Rows from block 3 of a small multi-label audio tagger, named by matrix and row number. Each number is 128 + 32 x the weight over its row's rms, rounded and kept within 0 to 255. All counts start at 0.
After each channel's rows are labels from the 100 clips, of 14976, where the channel reaches its highest value: "responds to" is what is common among them. Only what is clearly more common there than usual is listed. The data: read English sentences (LibriTTS-R).
# conv: width-5 conv (model.blocks.3.conv.weight, 192x192x5, each kernel summed), inputs 0-47

conv.113 [104 104 163 106 159 144 146 210 124 159 137 139 178 103 174 141 215 151 123 142 139 135 138 120 103 143 117  70 134 101 128 117 115 121 128 165 147 127 108 130 129 145 171 107 155 145 163 143]
responds to: the word "she"

conv.129 [129 100 112 142  91  98 112 102 114 142 135 110  85 106  75 175  76 112 126  97 102  62  84 122 114  94 114 100 115 103 113  90 122  90  92 119  97 119 109  79 144  89 134  94  57 134 124 134]
responds to: the word "he"; the word "his"

conv.61 [115  95 137 121 145 159 139 181 101 122 132 105 157 108 136 120 163 113 117 185 132 136 133  72  84 117 103 127 136 126 130  99 119 108 124 147 156 108 118 103 113 177 141  85 154 196 123 136]
responds to: voice: female; the word "she"; the word "her"

conv.169 [ 58  99  83 123 135 153 141 156  63 125 106 132  89 126 107 174 125  81  82  98 172  84 145 102 100  56  91 127 147 150  86 106 115 146  94  83 118 134  87 135  89 171 127  82 136 101  85 101]
responds to: the word "you"

conv.100 [ 68  89 156 120 141 139 125 202 124 145 127 145 189  92 181 123 184 157 108 145 162 142 128  99  71 152 117  60 128  95 115 121 105 114 122 139 107 135  76 116 104 132 151 129 146 138 151 120]
responds to: the word "was"

conv.57 [166 137 127 130 152 113 199 171 164  83 198 103 137 143 136 166 155  83 131 131  99 111 127 140 155 114 111 194 162 164 188 113 165 157 135 163 200 111 137 126 184 161 133  94 139 181 117 197]
responds to: voice: female; the word "she"; the word "her"

conv.144 [ 85 111 159 110 161 142 161 207 112 140 142 123 165 113 175 154 212 126 121 133 125 120 134 123 105 139  93  84 145 102 140 109 122 117 106 164 153 117  84 119 130 156 162 103 162 143 159 148]
responds to: voice: female; the word "she"; the word "her"

conv.141 [136 121 121 159  98 105  99 101 112 141 110  99  88 111  25 135  50 141 112 166 142  86  93 128 139 126 136 129 139 112  99 137 164  98 162 135  92 104 129  98 108  96 132  65  49 197 127 138]
responds to: the word "not"

conv.96 [103 114  87  91 132 189  95 109 127 128  92 211 104 120 124 115 117 119 147  42 179  84 164 132 117  58 147  43 134  69 111 126  92 141  99  91 134 186 114 167  96  87 128 138 123  76 112 115]
responds to: the word "you"

conv.18 [100  95 108 103 120 200  96 144  78 109  88 145 119 108 115 128 130 109  85 140 168 123 160  94  90  81 128 128 116 146  96  98  84 149 110 106 107 153 129 149  79 169 127  76 138 118 101 101]
responds to: the word "is"

conv.15 [165  87 124 113 101 130 110  82 147 140 124 134  71  73  80 128  80 124 144  67 143  92 125  78  89 120 159  67 126 117 131  87  81 108 118 138 131 135 149 106 127  81 149 104  85 123 130 165]
responds to: the word "he"

conv.107 [ 85 135 136 104 101 115  92 115 129 146  91 149 167 112 182  92 142 147 172 160 108 195 136 126 126 125 126  49  89  80  85 153  78 110 136 119  91 139 109 133  86 103 139 249 153  97 156 103]
responds to: the word "his"

conv.162 [129 122 112 143 114 125 111  84 131 130 146 136  56 143  57 157  72 116 121  89 174  74 107 133 139 107 141 121 114 105 129 119 125 146 118 119 101 136 131 130 151  71 127  77  46 133 111 130]
responds to: the word "said"

conv.35 [125 127 105 165 136 160  93  85 135 152 107 183  77  98  54 140  77 163 133 114 204 104 146 144 159 110 160  84 127  86 109 163 152 129 153 117 129 163 133 143 102  69 126 101  77 144 140 134]
responds to: the word "you"

conv.158 [169 146 134 149 165 127 200 175 159  91 195 113 141 162 122 159 149  92 140 125 107 101 142 127 128 130 116 170 152 142 194 119 173 142 131 164 215 118 133 122 170 146 142  99 133 219 111 181]
responds to: voice: female; the word "she"; the word "her"

conv.106 [ 55  99  86 127 120 142 141 152  93  93 109 119 104 119 106 147 116  69  88 158 156  96 143  97  98  75  81 140 143 173 100 113 130 155 111  80 117 127  76 132  98 183 108 101 130 133  63  82]
responds to: the word "as"

conv.161 [127 113 129 144 117 138 107  98 106 143 131 139  57 124  67 167  83 124 115  57 164  54 119 126 119 110 137 102 118 109 123 100 113 145  85 130  95 138 138 121 150  76 138  74  48  81 122 138]
responds to: the word "i"

conv.21 [ 96 122 149 127 132  83 139 134 104 146 158 110 113 147 132 192 139 124 124 101 113  70  98 145 125 130  92 128 119 103 133 100 131 151  52 136 112 112 101 120 165 103 144 135 110  45 144 124]
responds to: the word "i"

conv.79 [166  85 133  54 128 191 118 147 160 138 151 169 150  80 128  96 133 156 121 159 160 106 175  83  62 121 135 101 120 160 131  88 119 146 117 143 136 166 167 160 121 144 146 110 141 145 136 132]
responds to: the word "she"; the word "said"

conv.54 [104 101  88 137  98  89 110 147 152 122 102  76 143 114 106 107  82 105 151 255 129 124 111  89 101 125  80 165 105 180  85 117 128 123 123  93  90  95 101  97  93 167 102 155 129 191  89  81]
responds to: the word "was"

conv.0 [146 159 107 162 109 135 102  85 130 123 107 108 104 125  84  87  93 120 137 187 164 169 114 131 185 110 167 111  86  64 119 180 108 101 193 120 133 103 130 110 100 109 131  79  99 211 123 132]
responds to: the word "said"

conv.167 [ 65 153 108  70 133 121 146 140  87 117 108 123 103 197 128 138 142  74  76  61 146 121 126 140 147  99 112 171 136 149 147 145 119 190 109 107 133 123  96 159 142 150 121 111 128  71  87 132]
responds to: the word "i"; the word "you"

conv.69 [203  85 133  78 133 145 125 132  98 151  97 150 147  93 148 119 157 141 153  99 126 112 135  73  61 120 172  68 115  83  85  75  73 111 129 154 157 131 176 119 108 134 162 142 135 138 150 156]
responds to: voice: female; the word "she"; the word "her"

conv.155 [138  95 117 166  97 100 109 104 104 159  86 100  78  82  87 142  97 129 132 122 124 115  81  94 114 101 141  85 131 102  78 121 101  65 148 134 106 106 126  73  84 116 147  85  93 197 140 159]
responds to: the word "but"

conv.52 [179 113 122 139 173 157 177 149 199 104 199 157 122 132 132 140 143  95 143  76 132  89 177 117 101 104 122 130 162 165 194  90 159 179 102 145 210 159 157 165 180 131 131  97 140 163 103 163]
responds to: voice: female; the word "she"; the word "her"

conv.175 [ 86 138  85 168 147 162 119 125  98 142 102 184  73 120  64 156  90 139 123 119 205 101 145 154 159  95 135 124 144 103  97 176 172 143 147  89 139 172 115 153  89 108 110  97 103 140 127 109]
responds to: the word "you"

conv.40 [112 108 153 148 173 125 170 173 104 130 145 116 146 110 153 165 188 113 134 136 106 118 124 101 115 134  84 129 152 103 146 106 121 138 104 177 181 116 106 119 133 144 176 102 144 189 154 193]
responds to: voice: female; the word "she"; the word "her"

conv.48 [152  96 128 135  96 117 114  99 129 146 116 112  72  74  65 135  74 122 141  96 131 110  95  84 104 101 158  70 141  97 112 107  96  76 145 135 113 109 138  81 112  91 150  91  72 177 130 166]
responds to: the word "he"; the word "his"

conv.185 [157  98 128 147  98 119  97 105 105 161  90 106  90  65  76 126  87 139 136 146 118 115  91  99 118 111 149  93 127  89  70 126 108  52 155 134 104  95 143  70  81 107 141  97  88 194 139 149]
responds to: the word "said"; the word "you"

conv.145 [ 92 131 110 176 140 150 103  97 112 148 111 181  86 115  76 165  91 140 139 106 192 101 141 155 154 103 136  93 126  87  97 162 165 137 140 106 122 166 113 148 100  61 125 132  80 133 137 119]
responds to: the word "you"

conv.114 [131 150 118  72 123  97 151 138 161 111 172 109 125 187 151 169 143  80 136 118 103  66 107 157 153 115  84 202 126 139 178  85 143 182  68 145 141 105 115 154 192 134 143 135 121  69 122 157]
responds to: the word "she"

conv.85 [158  85 112 131  96 108 119  88 133 134 129 112  74  80  65 153  67 109 146  95 123  92  92  97  91  97 149  89 144 118 121  88 105  99 119 123 130 114 133  96 116  90 136 108  70 167 124 148]
responds to: the word "he"; the word "his"

conv.16 [127 123 108  89 113 220  63 118 105 129  49 216 145 124 132  80 125 152 148 117 166 157 161 133 122  80 160  64  94  51  72 138 106 122 139  99 116 193 124 160  46 118 127 150 133 131 141 103]
responds to: the word "you"

conv.17 [167  97 119 124 102 127 111  82 146 131 134 133  56  75  56 129  64 123 122  74 140  84 119  97 107 108 158  80 139 121 128 104 105 106 128 131 121 130 155 111 137  68 135  79  69 144 118 162]
responds to: the word "he"; the word "his"; the word "said"

conv.36 [209  87 145  97 131 127 125 125 120 152 113 136 133  93 136 135 144 136 160 120 115  88 129  86  67 126 161 101 132 101  95  72  98 124 109 164 163 124 171 120 113 132 160 128 130 145 155 174]
responds to: the word "she"

conv.31 [107  98 118 119  91 165  80 142  94 113  79 107 140  96 118  97 116 133 110 223 135 134 138  88  94 121 119 138  87 130  91 109  83 107 124 120  73 115 113 112  86 157 131 102 128 155 114  94]
responds to: the word "is"

conv.97 [ 63 122 151 106 145 124 151 175 110 137 145 147 173 130 187 152 210 127 123 125 117 118 128 157 126 134  70  89 109  77 124 118 123 138  71 147 141 142  66 135 137 124 156 129 153  94 154 131]
responds to: the word "she"

conv.139 [115 129 134 176 106  79 100  73 111 138 145 110  97 125  76 152  82 125 142 124 160  81  90 134 150 139 131 105 107  79 112 139 136 123 128 131  80 109 119 115 142  62 132 107  61 141 131 122]
responds to: the word "i"

conv.23 [145 128 121 151 112 142  96  77 137 136 136 155  69 117  47 132  64 144 137  99 190  95 124 138 151 122 166  96 123  93 123 149 136 129 145 128 111 138 145 129 125  53 130 100  58 141 127 136]
responds to: the word "you"

conv.90 [ 62 124 150 112 151 122 139 126  93 139 155 156 116 159 131 173 142 129 119  83 153  78 127 146 131 145  87 147 138 127 152 112 149 154  74 142 141 138  84 147 159  93 136 123 115  47 143 127]
responds to: the word "i"

conv.151 [119 150 142 129  93 111 112 114 150 143 119 148 164 108 173 105 140 139 169 117 123 173 133 152 162 137 165  28  99  64 112 180 110  96 153 120  89 141 131 133 112  95 148 234 136 101 147 107]
responds to: the word "his"

conv.115 [ 56  99  94 104 123 171 125 145  71 111  93 148  98 119 118 150 129  82  79 109 172 106 156 107  97  61 101 113 133 146  85 113 108 151 100  78 105 146  91 145  87 166 114  85 137  96  89  85]
responds to: the word "you"

conv.39 [129 122  68 109 129 176 115 139  80  89 118 147  50 140  81 155 100  77  79  68 172 110 154 127 129  46 132 142 133 137 103 118 127 157 124  77 148 150 141 152 108 159  99  37 126 104  67  98]
responds to: the word "she"

conv.154 [133 107 115 136  94  85 117 101 119 139 147 102  92 110  78 170  75 109 122  96 112  50  77 130 121 100 116 112 118  97 110 102 130  97  92 121 102 111 125  82 155  95 130  97  63 127 123 124]
responds to: the word "he"; the word "his"

conv.93 [130 128 102 170 126 137 171 146 143  96 174 146 104 175  99 176 116  63 131  60 153  56 133 115 128  90 105 145 140 136 161 118 151 179 106 127 172 153 127 138 147 143 128  88 108 149  80 150]
responds to: the word "you"

conv.89 [209 103 113 129 139 178 148 134 214 104 156 192 111 107 114 125 109 114 163 117 164 112 180 103  94  99 151 106 143 153 159  98 172 179 131 127 171 201 180 179 132 123 113 120 118 152 112 139]
responds to: voice: female; the word "he"; the word "said"

conv.189 [128 112 128 160 109 124 104 106  95 143 103 123  78 106  23 129  53 140 107 131 155  89 100 125 136 128 141 111 131  87  97 132 152 104 152 137  98 126 131  99  95  90 134  58  41 166 133 137]
responds to: text has "you"

conv.183 [210 121  89 131 106 185 119 120 190  97 131 178  98 118  95 106  81 118 161 153 174 135 158 116 109  93 174 122 136 138 145 107 178 161 170 114 152 178 186 169 102 124 102 126 107 173 107 127]
responds to: the word "he"; the word "was"; the word "said"

conv.166 [113 122 110 199 125 127 129 135 158 116 115  80 136 114 104 102  95 106 147 255 159 125 118  74 129 145 110 134  96 150 125 143 113 107 139 125 119 104 117  86  98 153 109 121 120 227  95 108]
responds to: the word "was"; the word "not"

conv.87 [ 56 140  90 138 159 144  91  93 119 131  80 204  94 114  95 153 111 136 122 138 159 130 151 152 174 111 127 115 131  90 107 172 157 135 136  94 148 181 108 147 106  66 116 137 110 133 134 113]
responds to: the word "said"

conv.176 [127 111 129 151 136 134 111  77 119 143 143 156  73 108  78 152  88 126 145  66 163  71 131 135 131 118 133  78 117  92 121 119 136 133 115 126 120 147 130 134 138  35 135 118  61 108 133 130]
responds to: the word "you"