Weights of a small multi-label audio tagger: activation leaky_relu, 15625 training examples.
Rows from block 3 of a small multi-label audio tagger, named by matrix and row number. Each number is 500 + 25 x the weight over its row's rms, rounded and kept within 0 to 999. All counts start at 0. Numbers have three digits each. After the name is the row's rms in percent of the matrix's.
After each channel's rows are labels from the 100 clips, of 14976, where the channel reaches its highest value: "loudest" is the band of the loudest frequency at the time of the peak; "top examples" is what is common among them. Only what is clearly more common there than usual is listed. The data: read English sentences (LibriTTS-R).
# conv: width-5 conv (model.blocks.3.conv.weight, 192x192x5, each kernel summed), inputs 144-191

conv.76 084:522508494491497531491514527546517492525520503545512497457481494498502476481490527523512498496497514492474514524490520559547509530542479536514507
loudest: 250 to 500 Hz
top examples: the word "you"

conv.180 107:529464469497485540466512523519552507540521517534486514487472498493500500498496543536503525447525538495479542538507507545514495523552502531507548
loudest: 250 to 500 Hz
top examples: the word "you"; the word "she"

conv.173 114:528489504514477538520498520538529502526521501527478505464496508460503473498462544545510488496487544506471567545516488537531469531534456520485538
loudest: 250 to 500 Hz
top examples: the word "you"

conv.7 112:521521508523488521497497506547532506515512511540479505489504522473493469500480531536523494514496506516475555541497483541529468546530472531483519
loudest: 250 to 500 Hz
top examples: the word "you"

conv.147 105:511467489508475534493506499502549508528523508506460507478484501466499487495463544557500514461510552507474573557525481500502463526527493510479564
loudest: 4000 to 8000 Hz
top examples: the word "i"

conv.39 111:519494510497509510495507494538532503528520507509468488458489498505502471477468514529518487514496522503459541535504501532542489552530500526484525
loudest: 250 to 500 Hz
top examples: the word "she"

conv.163 085:463503463535459520458528501462502520506537538527499542504517533463483478531530497467500555448559502522521474476489514476437502497509535477538519
loudest: 500 to 1000 Hz
top examples: the word "said"

conv.28 092:464525510553471501494509485499500522512525522546524550535525555462500474539537476455524521489533484540531458474475509499459501531517513502528495
loudest: 4000 to 8000 Hz
top examples: the word "she"

conv.104 127:518474496466479504518505515478515462455502501437487472504472462477505510489484493493440493482492506471493480495518491450498487473454475513484507
loudest: 500 to 1000 Hz
top examples: the word "you"

conv.55 090:531513549482507480540502524524509475494501510481487481529503494502512513504484467449499486555494458493511437444514502496532496510485495550481467
loudest: 250 to 500 Hz
top examples: the word "was"

conv.159 111:514539524533498504511488494551522509508506500544486507497516530478494471507479511527537483537489492524480542532494472536531463558524468524475504
loudest: 250 to 500 Hz
top examples: the word "you"

conv.1 122:496524520530475502508487482533502501507504499521462493482520529459488478503474503528515483527492505520468558539492462513511441535509483508477502
loudest: 250 to 500 Hz
top examples: the word "as"

conv.164 074:492474492493474489514496502461506494485481497475473482493498489474472476493485473433464466458465469481496413434520512461458493480498510491504488
loudest: 500 to 1000 Hz
top examples: the word "he"; the word "said"

conv.42 094:531514521475538520507492532533513487515472482523505478469479479540495492476487512491520467536459499471493464480504514565545525520526489537495497
loudest: 250 to 500 Hz
top examples: the word "you"

conv.33 061:501472496522532509459474496539512535573468481532498527504498523534468477508522476451544474480489500518501440484458512555514503531568528540507503
loudest: 250 to 500 Hz
top examples: voice: female; the word "she"; the word "her"

conv.8 083:509466492504502505504500479471526498521482482472457494499486493503491485505477508502454460462464538506478492512520503454505487497509535509495544
loudest: 500 to 1000 Hz
top examples: the word "i"

conv.116 111:516518517519475524508491512542512511514512498532459505481515519467475469508478529535515504521508519513482552536510461526535448532516491523482508
loudest: 250 to 500 Hz
top examples: the word "you"; the word "said"

conv.58 078:533528522509529497507480493516473480483494482509554511574509510517524504521522489494523481528490507505513460502475488493554503468479509518478461
loudest: 4000 to 8000 Hz
top examples: the word "was"

conv.92 082:502469449508474532430529514476532511521522518503490528499481501498495505508518535522480547429554520506515525511512512495472513488508527519526552
loudest: 2000 to 4000 Hz
top examples: voice: female; the word "she"

conv.142 082:528510512479546508493473526530506489506453467521502475481477477546484488477485495484528457547453487478495461483498503564543515508519484529483483
loudest: 250 to 500 Hz
top examples: the word "you"

conv.97 088:486476475553460528475497504484516506511522513537504541544524548444500498540521523493509541451539494528518497496495476490444470494518504489513523
loudest: 250 to 500 Hz
top examples: the word "she"

conv.11 075:521452465488479544460505569495516508520499514506450504476482479479451452490493527498470515445509522482499497498539503504509478501525538539522530
loudest: 500 to 1000 Hz
top examples: the word "said"; the word "i"

conv.2 073:484454478497522461499499465453480492489490479485496487500498490512520544508492490483469484443470464480503479463491505475467496440486503449498483
loudest: 500 to 1000 Hz
top examples: the word "he"

conv.12 124:500490457472487505456533497486522462487548543500500478476443466490511517485502492496481551431553514463484509503486506497489502494502481512508520
loudest: 500 to 1000 Hz; 1000 to 2000 Hz
top examples: the word "i"

conv.132 112:512479494503457533505513507485538486509524522479464503503491499461499499510469525534467518472515549493478539535525476463494468498491491512472552
loudest: 2000 to 4000 Hz
top examples: the word "i"

conv.134 102:552484516455517536513525539537532462507526517501511463475447462514517496453486530521500492512496531456490508509522522531552521526519507562503523
loudest: 250 to 500 Hz
top examples: the word "you"

conv.64 073:524444493488490523501524504491537500517514506477454504488468483497501499502480528528444485456492544499480509522537508466516494497486541519502549
loudest: 500 to 1000 Hz
top examples: the word "you"

conv.24 114:505519500529480513491515489532519503514533523534486500477504528470513482498480529553515503505508519518466590563485498526515476540522471510499523
loudest: 250 to 500 Hz
top examples: the word "you"

conv.56 080:500474514508498471545455478501460489488464456506515484507518507477517538504494501486498478502464463498489486479488474492483477460480484468480454
loudest: 4000 to 8000 Hz
top examples: the word "his"

conv.68 066:485517522541511524477505475528512515550483490542525502524519539530511476518517499492533469533483523514517460503475537545496551538550511513525513
loudest: 4000 to 8000 Hz
top examples: the word "he"; the word "said"

conv.102 108:491497515510455478542484500471503507490478490485483503509520514473492500513485457450485482499476464513502443453509490453466484490496494491486492
loudest: 500 to 1000 Hz
top examples: the word "his"

conv.136 082:512479507501454508532488531486498499499481488481445494497504500450473472499468493468471470496468494499496449463530502466493480491491498515492498
loudest: 500 to 1000 Hz
top examples: the word "you"

conv.108 082:519419486500474500519479501462511485472491485482494498516500492460518539511487507502460499446494498494493482496521477460480467451472489485484515
loudest: 500 to 1000 Hz
top examples: the word "his"

conv.156 101:536529523457513535536512555521519470496502506519506475480464466522498465489495507490514481545481523455498469494518524529524524514520475544504506
loudest: 250 to 500 Hz
top examples: the word "you"

conv.143 067:502480489486563490443516492509490506526494499503500497518478485577500498494516490464524500483515485482508441465461531540524536493529518521519475
loudest: 250 to 500 Hz
top examples: voice: female; the word "she"; the word "her"

conv.83 073:512487489503491497503505513498515517519479506468465497525501506496489497507491478459490459500473510523502438487519509461488484511508530535501507
loudest: 250 to 500 Hz; 500 to 1000 Hz
top examples: the word "she"; the word "he"; the word "was"; text has "said"

conv.72 066:500477488506491524446517489489559514541510522516462510496487506501485465516516505511506515457520522506504513506504519498484512528540542525527557
loudest: 250 to 500 Hz; 2000 to 4000 Hz
top examples: voice: female; the word "she"; the word "her"

conv.60 082:517472466506483515487510557458506510482510506499496525512507501501488516515500521468492540469528469495517461454539499483462501447489497492512515
loudest: 4000 to 8000 Hz
top examples: the word "said"

conv.186 105:454488462507495503457533483462484519496533529502523524514503506515524524524550491486492554448560499510533475486475529477450531478496519475547500
loudest: 2000 to 4000 Hz
top examples: the word "she"

conv.79 088:488526516520525485476496483534492507525472486547525494518510521528503487504526473462548445530458470508516462474463522542522524534538509516515479
loudest: 250 to 500 Hz
top examples: the word "she"; the word "said"

conv.121 074:488485480504520517424507494487527540544490517501477532499494509532476491508527492483511520469529506509509466488495519509491513507534568518528526
loudest: 250 to 500 Hz
top examples: the word "she"; voice: female; the word "her"

conv.182 093:448496477498516481446533438462479517508522524497511509498497504525522517507536469466490527462540488501519440467457538473460538488504517474538494
loudest: 2000 to 4000 Hz
top examples: the word "she"; voice: female; the word "her"

conv.80 103:517482498517464548504503512496545504518524511498468512493498516452493506499470545555490520474518555513482551552530476484510469519513492515482569
loudest: 4000 to 8000 Hz
top examples: the word "i"

conv.74 092:517537520500475528514515524548519502503528520523500506456498506465492454496492518520507504514509507492472508522504506535528482543523442537515500
loudest: 250 to 500 Hz
top examples: the word "you"

conv.188 123:508441445501472518461522507451516501489529519492486515494484493483510535505490518515471547432545526500487525515512484466480480457481488494493532
loudest: 500 to 1000 Hz
top examples: the word "i"

conv.170 106:491456451511459522459525489465523494506546529492488516497489502467514519509494521533484565428555537502493548535503481476472476484504488486499541
loudest: 2000 to 4000 Hz
top examples: the word "i"; the word "shall"

conv.46 093:505501507494544486470488490529509500528462479509493475476498497556494496482490476476524450527460488486479470488478517569525523524540513521493488
loudest: 250 to 500 Hz
top examples: the word "he"; the word "was"

conv.117 089:546470496485535505518475508512496467478487480497534484545489482495529551493504526517491499499494509477494486509496481511550488450481486516467473
loudest: 4000 to 8000 Hz
top examples: the word "was"; the word "his"

conv.50 111:529528530477546518516498523540509495517486481514501485450484477537490461478488505495520458549463505482474474486511517542559519537520502541495496
loudest: 250 to 500 Hz
top examples: the word "you"

conv.51 084:550472505492535502518481503520497463474494487507541485557493485510542556502510523512503499504496498489500483513496483506542490460479490522467476
loudest: 4000 to 8000 Hz
top examples: the word "his"

conv.81 087:537467496462555507504482527506504466478481487486521479528478465525507538479500514489488495517487501460512459474508490513551497458482502525484481
loudest: 250 to 500 Hz
top examples: the word "he"

conv.32 083:494517510523512492467486485540511526559469480546504515509507525518495460505519479468559449519467479517508487483465514550500512547572520521514500
loudest: 250 to 500 Hz
top examples: voice: female; the word "she"; the word "her"

conv.148 075:520456485472501494497490535483507503472481486477490499492478471489480474493504480428460479445468454477507425430523505498482506471491508514514486
loudest: 500 to 1000 Hz
top examples: the word "said"

conv.45 102:495559528525525472502487477537485501504475482535509484506520524509498485495497485480541432548446458514498484488472511532517504538515489506494471
loudest: 250 to 500 Hz
top examples: the word "he"

conv.26 110:483450455522456513467523480472520510516538519504490527496497512466512517512491519526498558427549530516491543528496481487464471488517488479497538
loudest: 2000 to 4000 Hz; 4000 to 8000 Hz
top examples: the word "i"

conv.103 132:530494497483477546493530531523538472514551540528501494477449486471519511488493541528498530476530551482476530533509506535517494522533460534500536
loudest: 500 to 1000 Hz
top examples: the word "you"

conv.29 065:498455480497509525475505512530491462500521513538517477509475488490520500492519531512504520458510498472509552518475500555503503495518490521520497
loudest: 4000 to 8000 Hz
top examples: the word "he"; the word "you"; the word "said"

conv.73 090:539525521490543514516474526518474475485474470514545490552493491538511509497514500482532471552470491484519455486500485510554504466483505531477464
loudest: 4000 to 8000 Hz
top examples: the word "his"

conv.101 103:526513505496478542515520537530534484499541533538496513497479499464507482512492517517509521479515531492489529531505513540514488533528443531512534
loudest: 250 to 500 Hz
top examples: the word "you"

conv.34 075:530510505491487527517507584479514504480502512497496506498511496508475492512491525483491513494505475488517472461545516485490520468485496514516507
loudest: 4000 to 8000 Hz
top examples: the word "said"

conv.38 078:503467494518488504502494479517524502535501486485457501470487513473507477496452519522484463462467540522454550531504490498523456523534500513487544
loudest: 500 to 1000 Hz
top examples: the word "you"

conv.114 073:495488461502475538413534515471523508515515518486475512484499503505485513503503530528483550464552540497508526519512513492476513484500524510521550
loudest: 2000 to 4000 Hz
top examples: the word "she"