Weights of a small multi-label audio tagger: depths [1, 1, 2, 1], adamw at rate 0.0049.
Rows from block 2 of a small multi-label audio tagger, named by matrix and row number. Each number is 200 + 20 x the weight over its row's rms, rounded and kept within 0 to 999. All counts start at 0.
After each channel's rows are labels from the 100 clips, of 14976, where the channel reaches its highest value: "strongest on" is what is common among them; "loudest" is the band of the loudest frequency at the time of the peak. Only what is clearly more common there than usual is listed. The data: read English sentences (LibriTTS-R).
# conv: width-5 conv, stride 2 (model.blocks.2.conv.weight, 192x160x5, each kernel summed), inputs 54-107

conv.143,232,191,225,204,196,206,198,189,172,219,224,154,144,193,209,188,206,195,190,209,184,228,181,187,195,206,200,178,220,186,182,191,193,198,212,236,177,212,195,214,238,183,177,187,225,218,237,240,214,201,183,198,191,191
strongest on: the word "you"
loudest: 250 to 500 Hz

conv.161,222,187,202,170,210,199,198,243,219,229,197,183,186,162,198,209,194,208,212,178,200,207,210,179,217,190,167,205,202,170,229,174,193,190,182,198,206,229,227,176,218,217,211,163,206,143,211,193,207,194,222,151,238,189
strongest on: voice: female; the word "she"; the word "her"
loudest: 250 to 500 Hz

conv.57,227,163,195,193,192,167,193,195,197,218,233,187,141,193,177,197,209,194,194,185,194,238,191,168,196,181,194,188,238,185,220,187,158,212,185,235,187,212,202,170,241,188,188,193,228,187,228,196,212,172,177,177,199,177
strongest on: the word "you"; the word "she"
loudest: 250 to 500 Hz

conv.96,223,187,191,186,181,204,222,200,172,250,204,181,204,174,194,171,187,180,180,217,186,185,188,190,207,217,182,187,224,178,197,178,203,177,188,228,195,195,180,200,195,179,182,167,226,184,243,186,184,189,167,218,185,187
strongest on: the word "you"
loudest: 250 to 500 Hz

conv.184,203,195,181,213,194,193,150,169,204,209,219,211,190,209,204,186,208,215,188,210,171,230,172,194,157,209,230,173,206,197,190,198,179,204,181,203,162,196,187,162,207,170,180,214,201,205,205,199,211,197,185,212,182,161
strongest on: the word "you"
loudest: 250 to 500 Hz

conv.36,231,205,217,210,214,225,187,205,222,231,208,159,184,167,235,187,210,213,187,199,178,224,195,204,196,215,155,176,203,159,229,144,211,224,179,201,182,206,200,174,235,188,218,156,212,178,208,202,225,215,220,198,200,174
strongest on: voice: female; the word "she"; the word "her"
loudest: 250 to 500 Hz

conv.115,262,192,226,180,223,197,198,204,234,232,207,171,152,190,206,210,203,218,206,178,190,231,197,185,202,174,172,185,215,178,252,178,192,213,195,230,186,218,206,192,231,199,188,182,231,164,241,202,212,196,219,160,208,190
strongest on: voice: female; the word "she"; the word "her"
loudest: 250 to 500 Hz

conv.91,243,193,183,199,198,189,190,179,198,249,212,182,163,197,202,194,203,198,195,210,189,232,188,191,191,210,196,187,239,187,218,189,186,183,177,233,186,206,192,170,234,189,171,192,239,201,245,202,201,201,180,205,190,169
strongest on: the word "you"
loudest: 250 to 500 Hz

conv.77,205,194,190,217,205,226,199,243,205,221,225,157,149,157,239,198,243,181,201,219,206,188,211,218,209,233,168,206,198,170,222,170,215,229,214,197,214,202,214,190,207,208,243,165,210,196,211,227,180,218,213,165,219,204
strongest on: voice: female; the word "is"
loudest: 4000 to 8000 Hz

conv.126,220,215,196,179,200,196,205,189,208,228,197,180,231,215,221,207,192,214,205,208,209,252,204,174,193,215,213,205,227,203,196,210,203,192,207,224,205,193,180,181,281,206,147,207,231,200,218,192,202,221,182,219,175,202
strongest on: the word "you"
loudest: 250 to 500 Hz

conv.22,242,179,205,170,205,168,196,180,206,238,183,172,165,198,192,201,188,207,202,195,192,252,197,167,203,190,186,190,231,189,217,193,165,187,180,228,188,208,192,171,255,198,169,191,228,169,229,190,210,183,188,196,186,165
strongest on: the word "you"; the word "she"
loudest: 250 to 500 Hz

conv.90,230,224,241,195,212,218,202,189,197,231,203,161,206,217,236,215,202,217,211,228,218,224,215,196,203,237,205,207,223,211,208,213,221,200,222,225,211,201,181,217,255,211,171,206,227,225,224,226,210,233,204,223,178,223
strongest on: the word "you"; the word "she"
loudest: 250 to 500 Hz

conv.156,244,197,222,193,224,214,191,200,226,244,211,158,162,185,235,195,200,211,194,191,180,243,193,189,196,199,168,178,215,172,239,160,212,213,203,219,181,202,196,196,266,188,206,176,234,184,230,206,218,213,205,183,196,192
strongest on: voice: female; the word "she"; the word "her"
loudest: 250 to 500 Hz

conv.53,184,200,292,215,201,205,207,194,187,167,230,174,196,197,222,203,185,180,208,200,195,243,186,199,193,179,177,183,196,183,171,176,199,239,219,198,178,227,221,192,231,189,191,196,180,209,179,225,219,205,186,165,215,191
strongest on: voice: female
loudest: 250 to 500 Hz

conv.20,215,212,168,200,201,204,170,169,201,235,189,194,225,215,224,187,198,199,197,219,183,235,187,191,161,215,216,192,214,208,190,209,206,166,195,213,184,195,188,185,219,182,161,206,217,199,217,192,201,213,189,222,179,184
strongest on: the word "you"
loudest: 250 to 500 Hz

conv.116,222,173,219,169,200,184,209,256,207,221,210,188,172,163,185,202,204,191,204,195,199,193,195,182,216,203,183,201,206,170,220,181,186,219,186,207,202,237,242,193,207,202,221,168,212,154,212,190,209,179,202,176,247,191
strongest on: the word "she"
loudest: 250 to 500 Hz

conv.110,227,216,205,182,209,197,193,199,209,221,195,181,211,197,226,201,208,212,206,205,212,219,218,175,196,203,181,206,226,193,194,200,193,205,203,236,205,204,198,190,248,208,168,192,230,208,221,225,202,210,208,202,196,216
strongest on: the word "you"
loudest: 250 to 500 Hz

conv.144,200,206,176,218,184,215,167,165,185,213,204,205,209,186,213,160,203,194,165,219,159,211,167,206,156,213,195,167,207,184,200,184,205,183,187,203,163,188,172,194,204,154,190,185,202,208,210,206,189,202,178,208,168,191
strongest on: the word "you"
loudest: 250 to 500 Hz

conv.189,207,208,184,215,199,214,152,163,201,225,199,199,226,202,226,174,208,206,186,223,168,226,179,201,149,215,210,178,204,197,199,192,204,187,187,200,172,189,178,182,208,166,178,196,207,198,206,197,205,208,194,216,176,187
strongest on: the word "you"
loudest: 250 to 500 Hz

conv.120,213,177,178,209,186,172,174,180,194,206,221,211,161,193,183,184,213,196,186,194,175,234,178,187,175,193,194,179,221,185,214,185,165,209,174,207,172,209,191,161,219,176,188,196,204,197,205,190,207,185,184,194,186,152
strongest on: the word "you"
loudest: 250 to 500 Hz

conv.11,223,188,195,183,196,175,203,186,204,242,207,192,195,209,189,201,190,198,200,207,201,231,189,179,190,205,208,198,244,202,219,204,178,176,186,229,199,199,185,177,245,197,155,207,234,192,230,172,200,189,177,200,185,185
strongest on: the word "you"
loudest: 250 to 500 Hz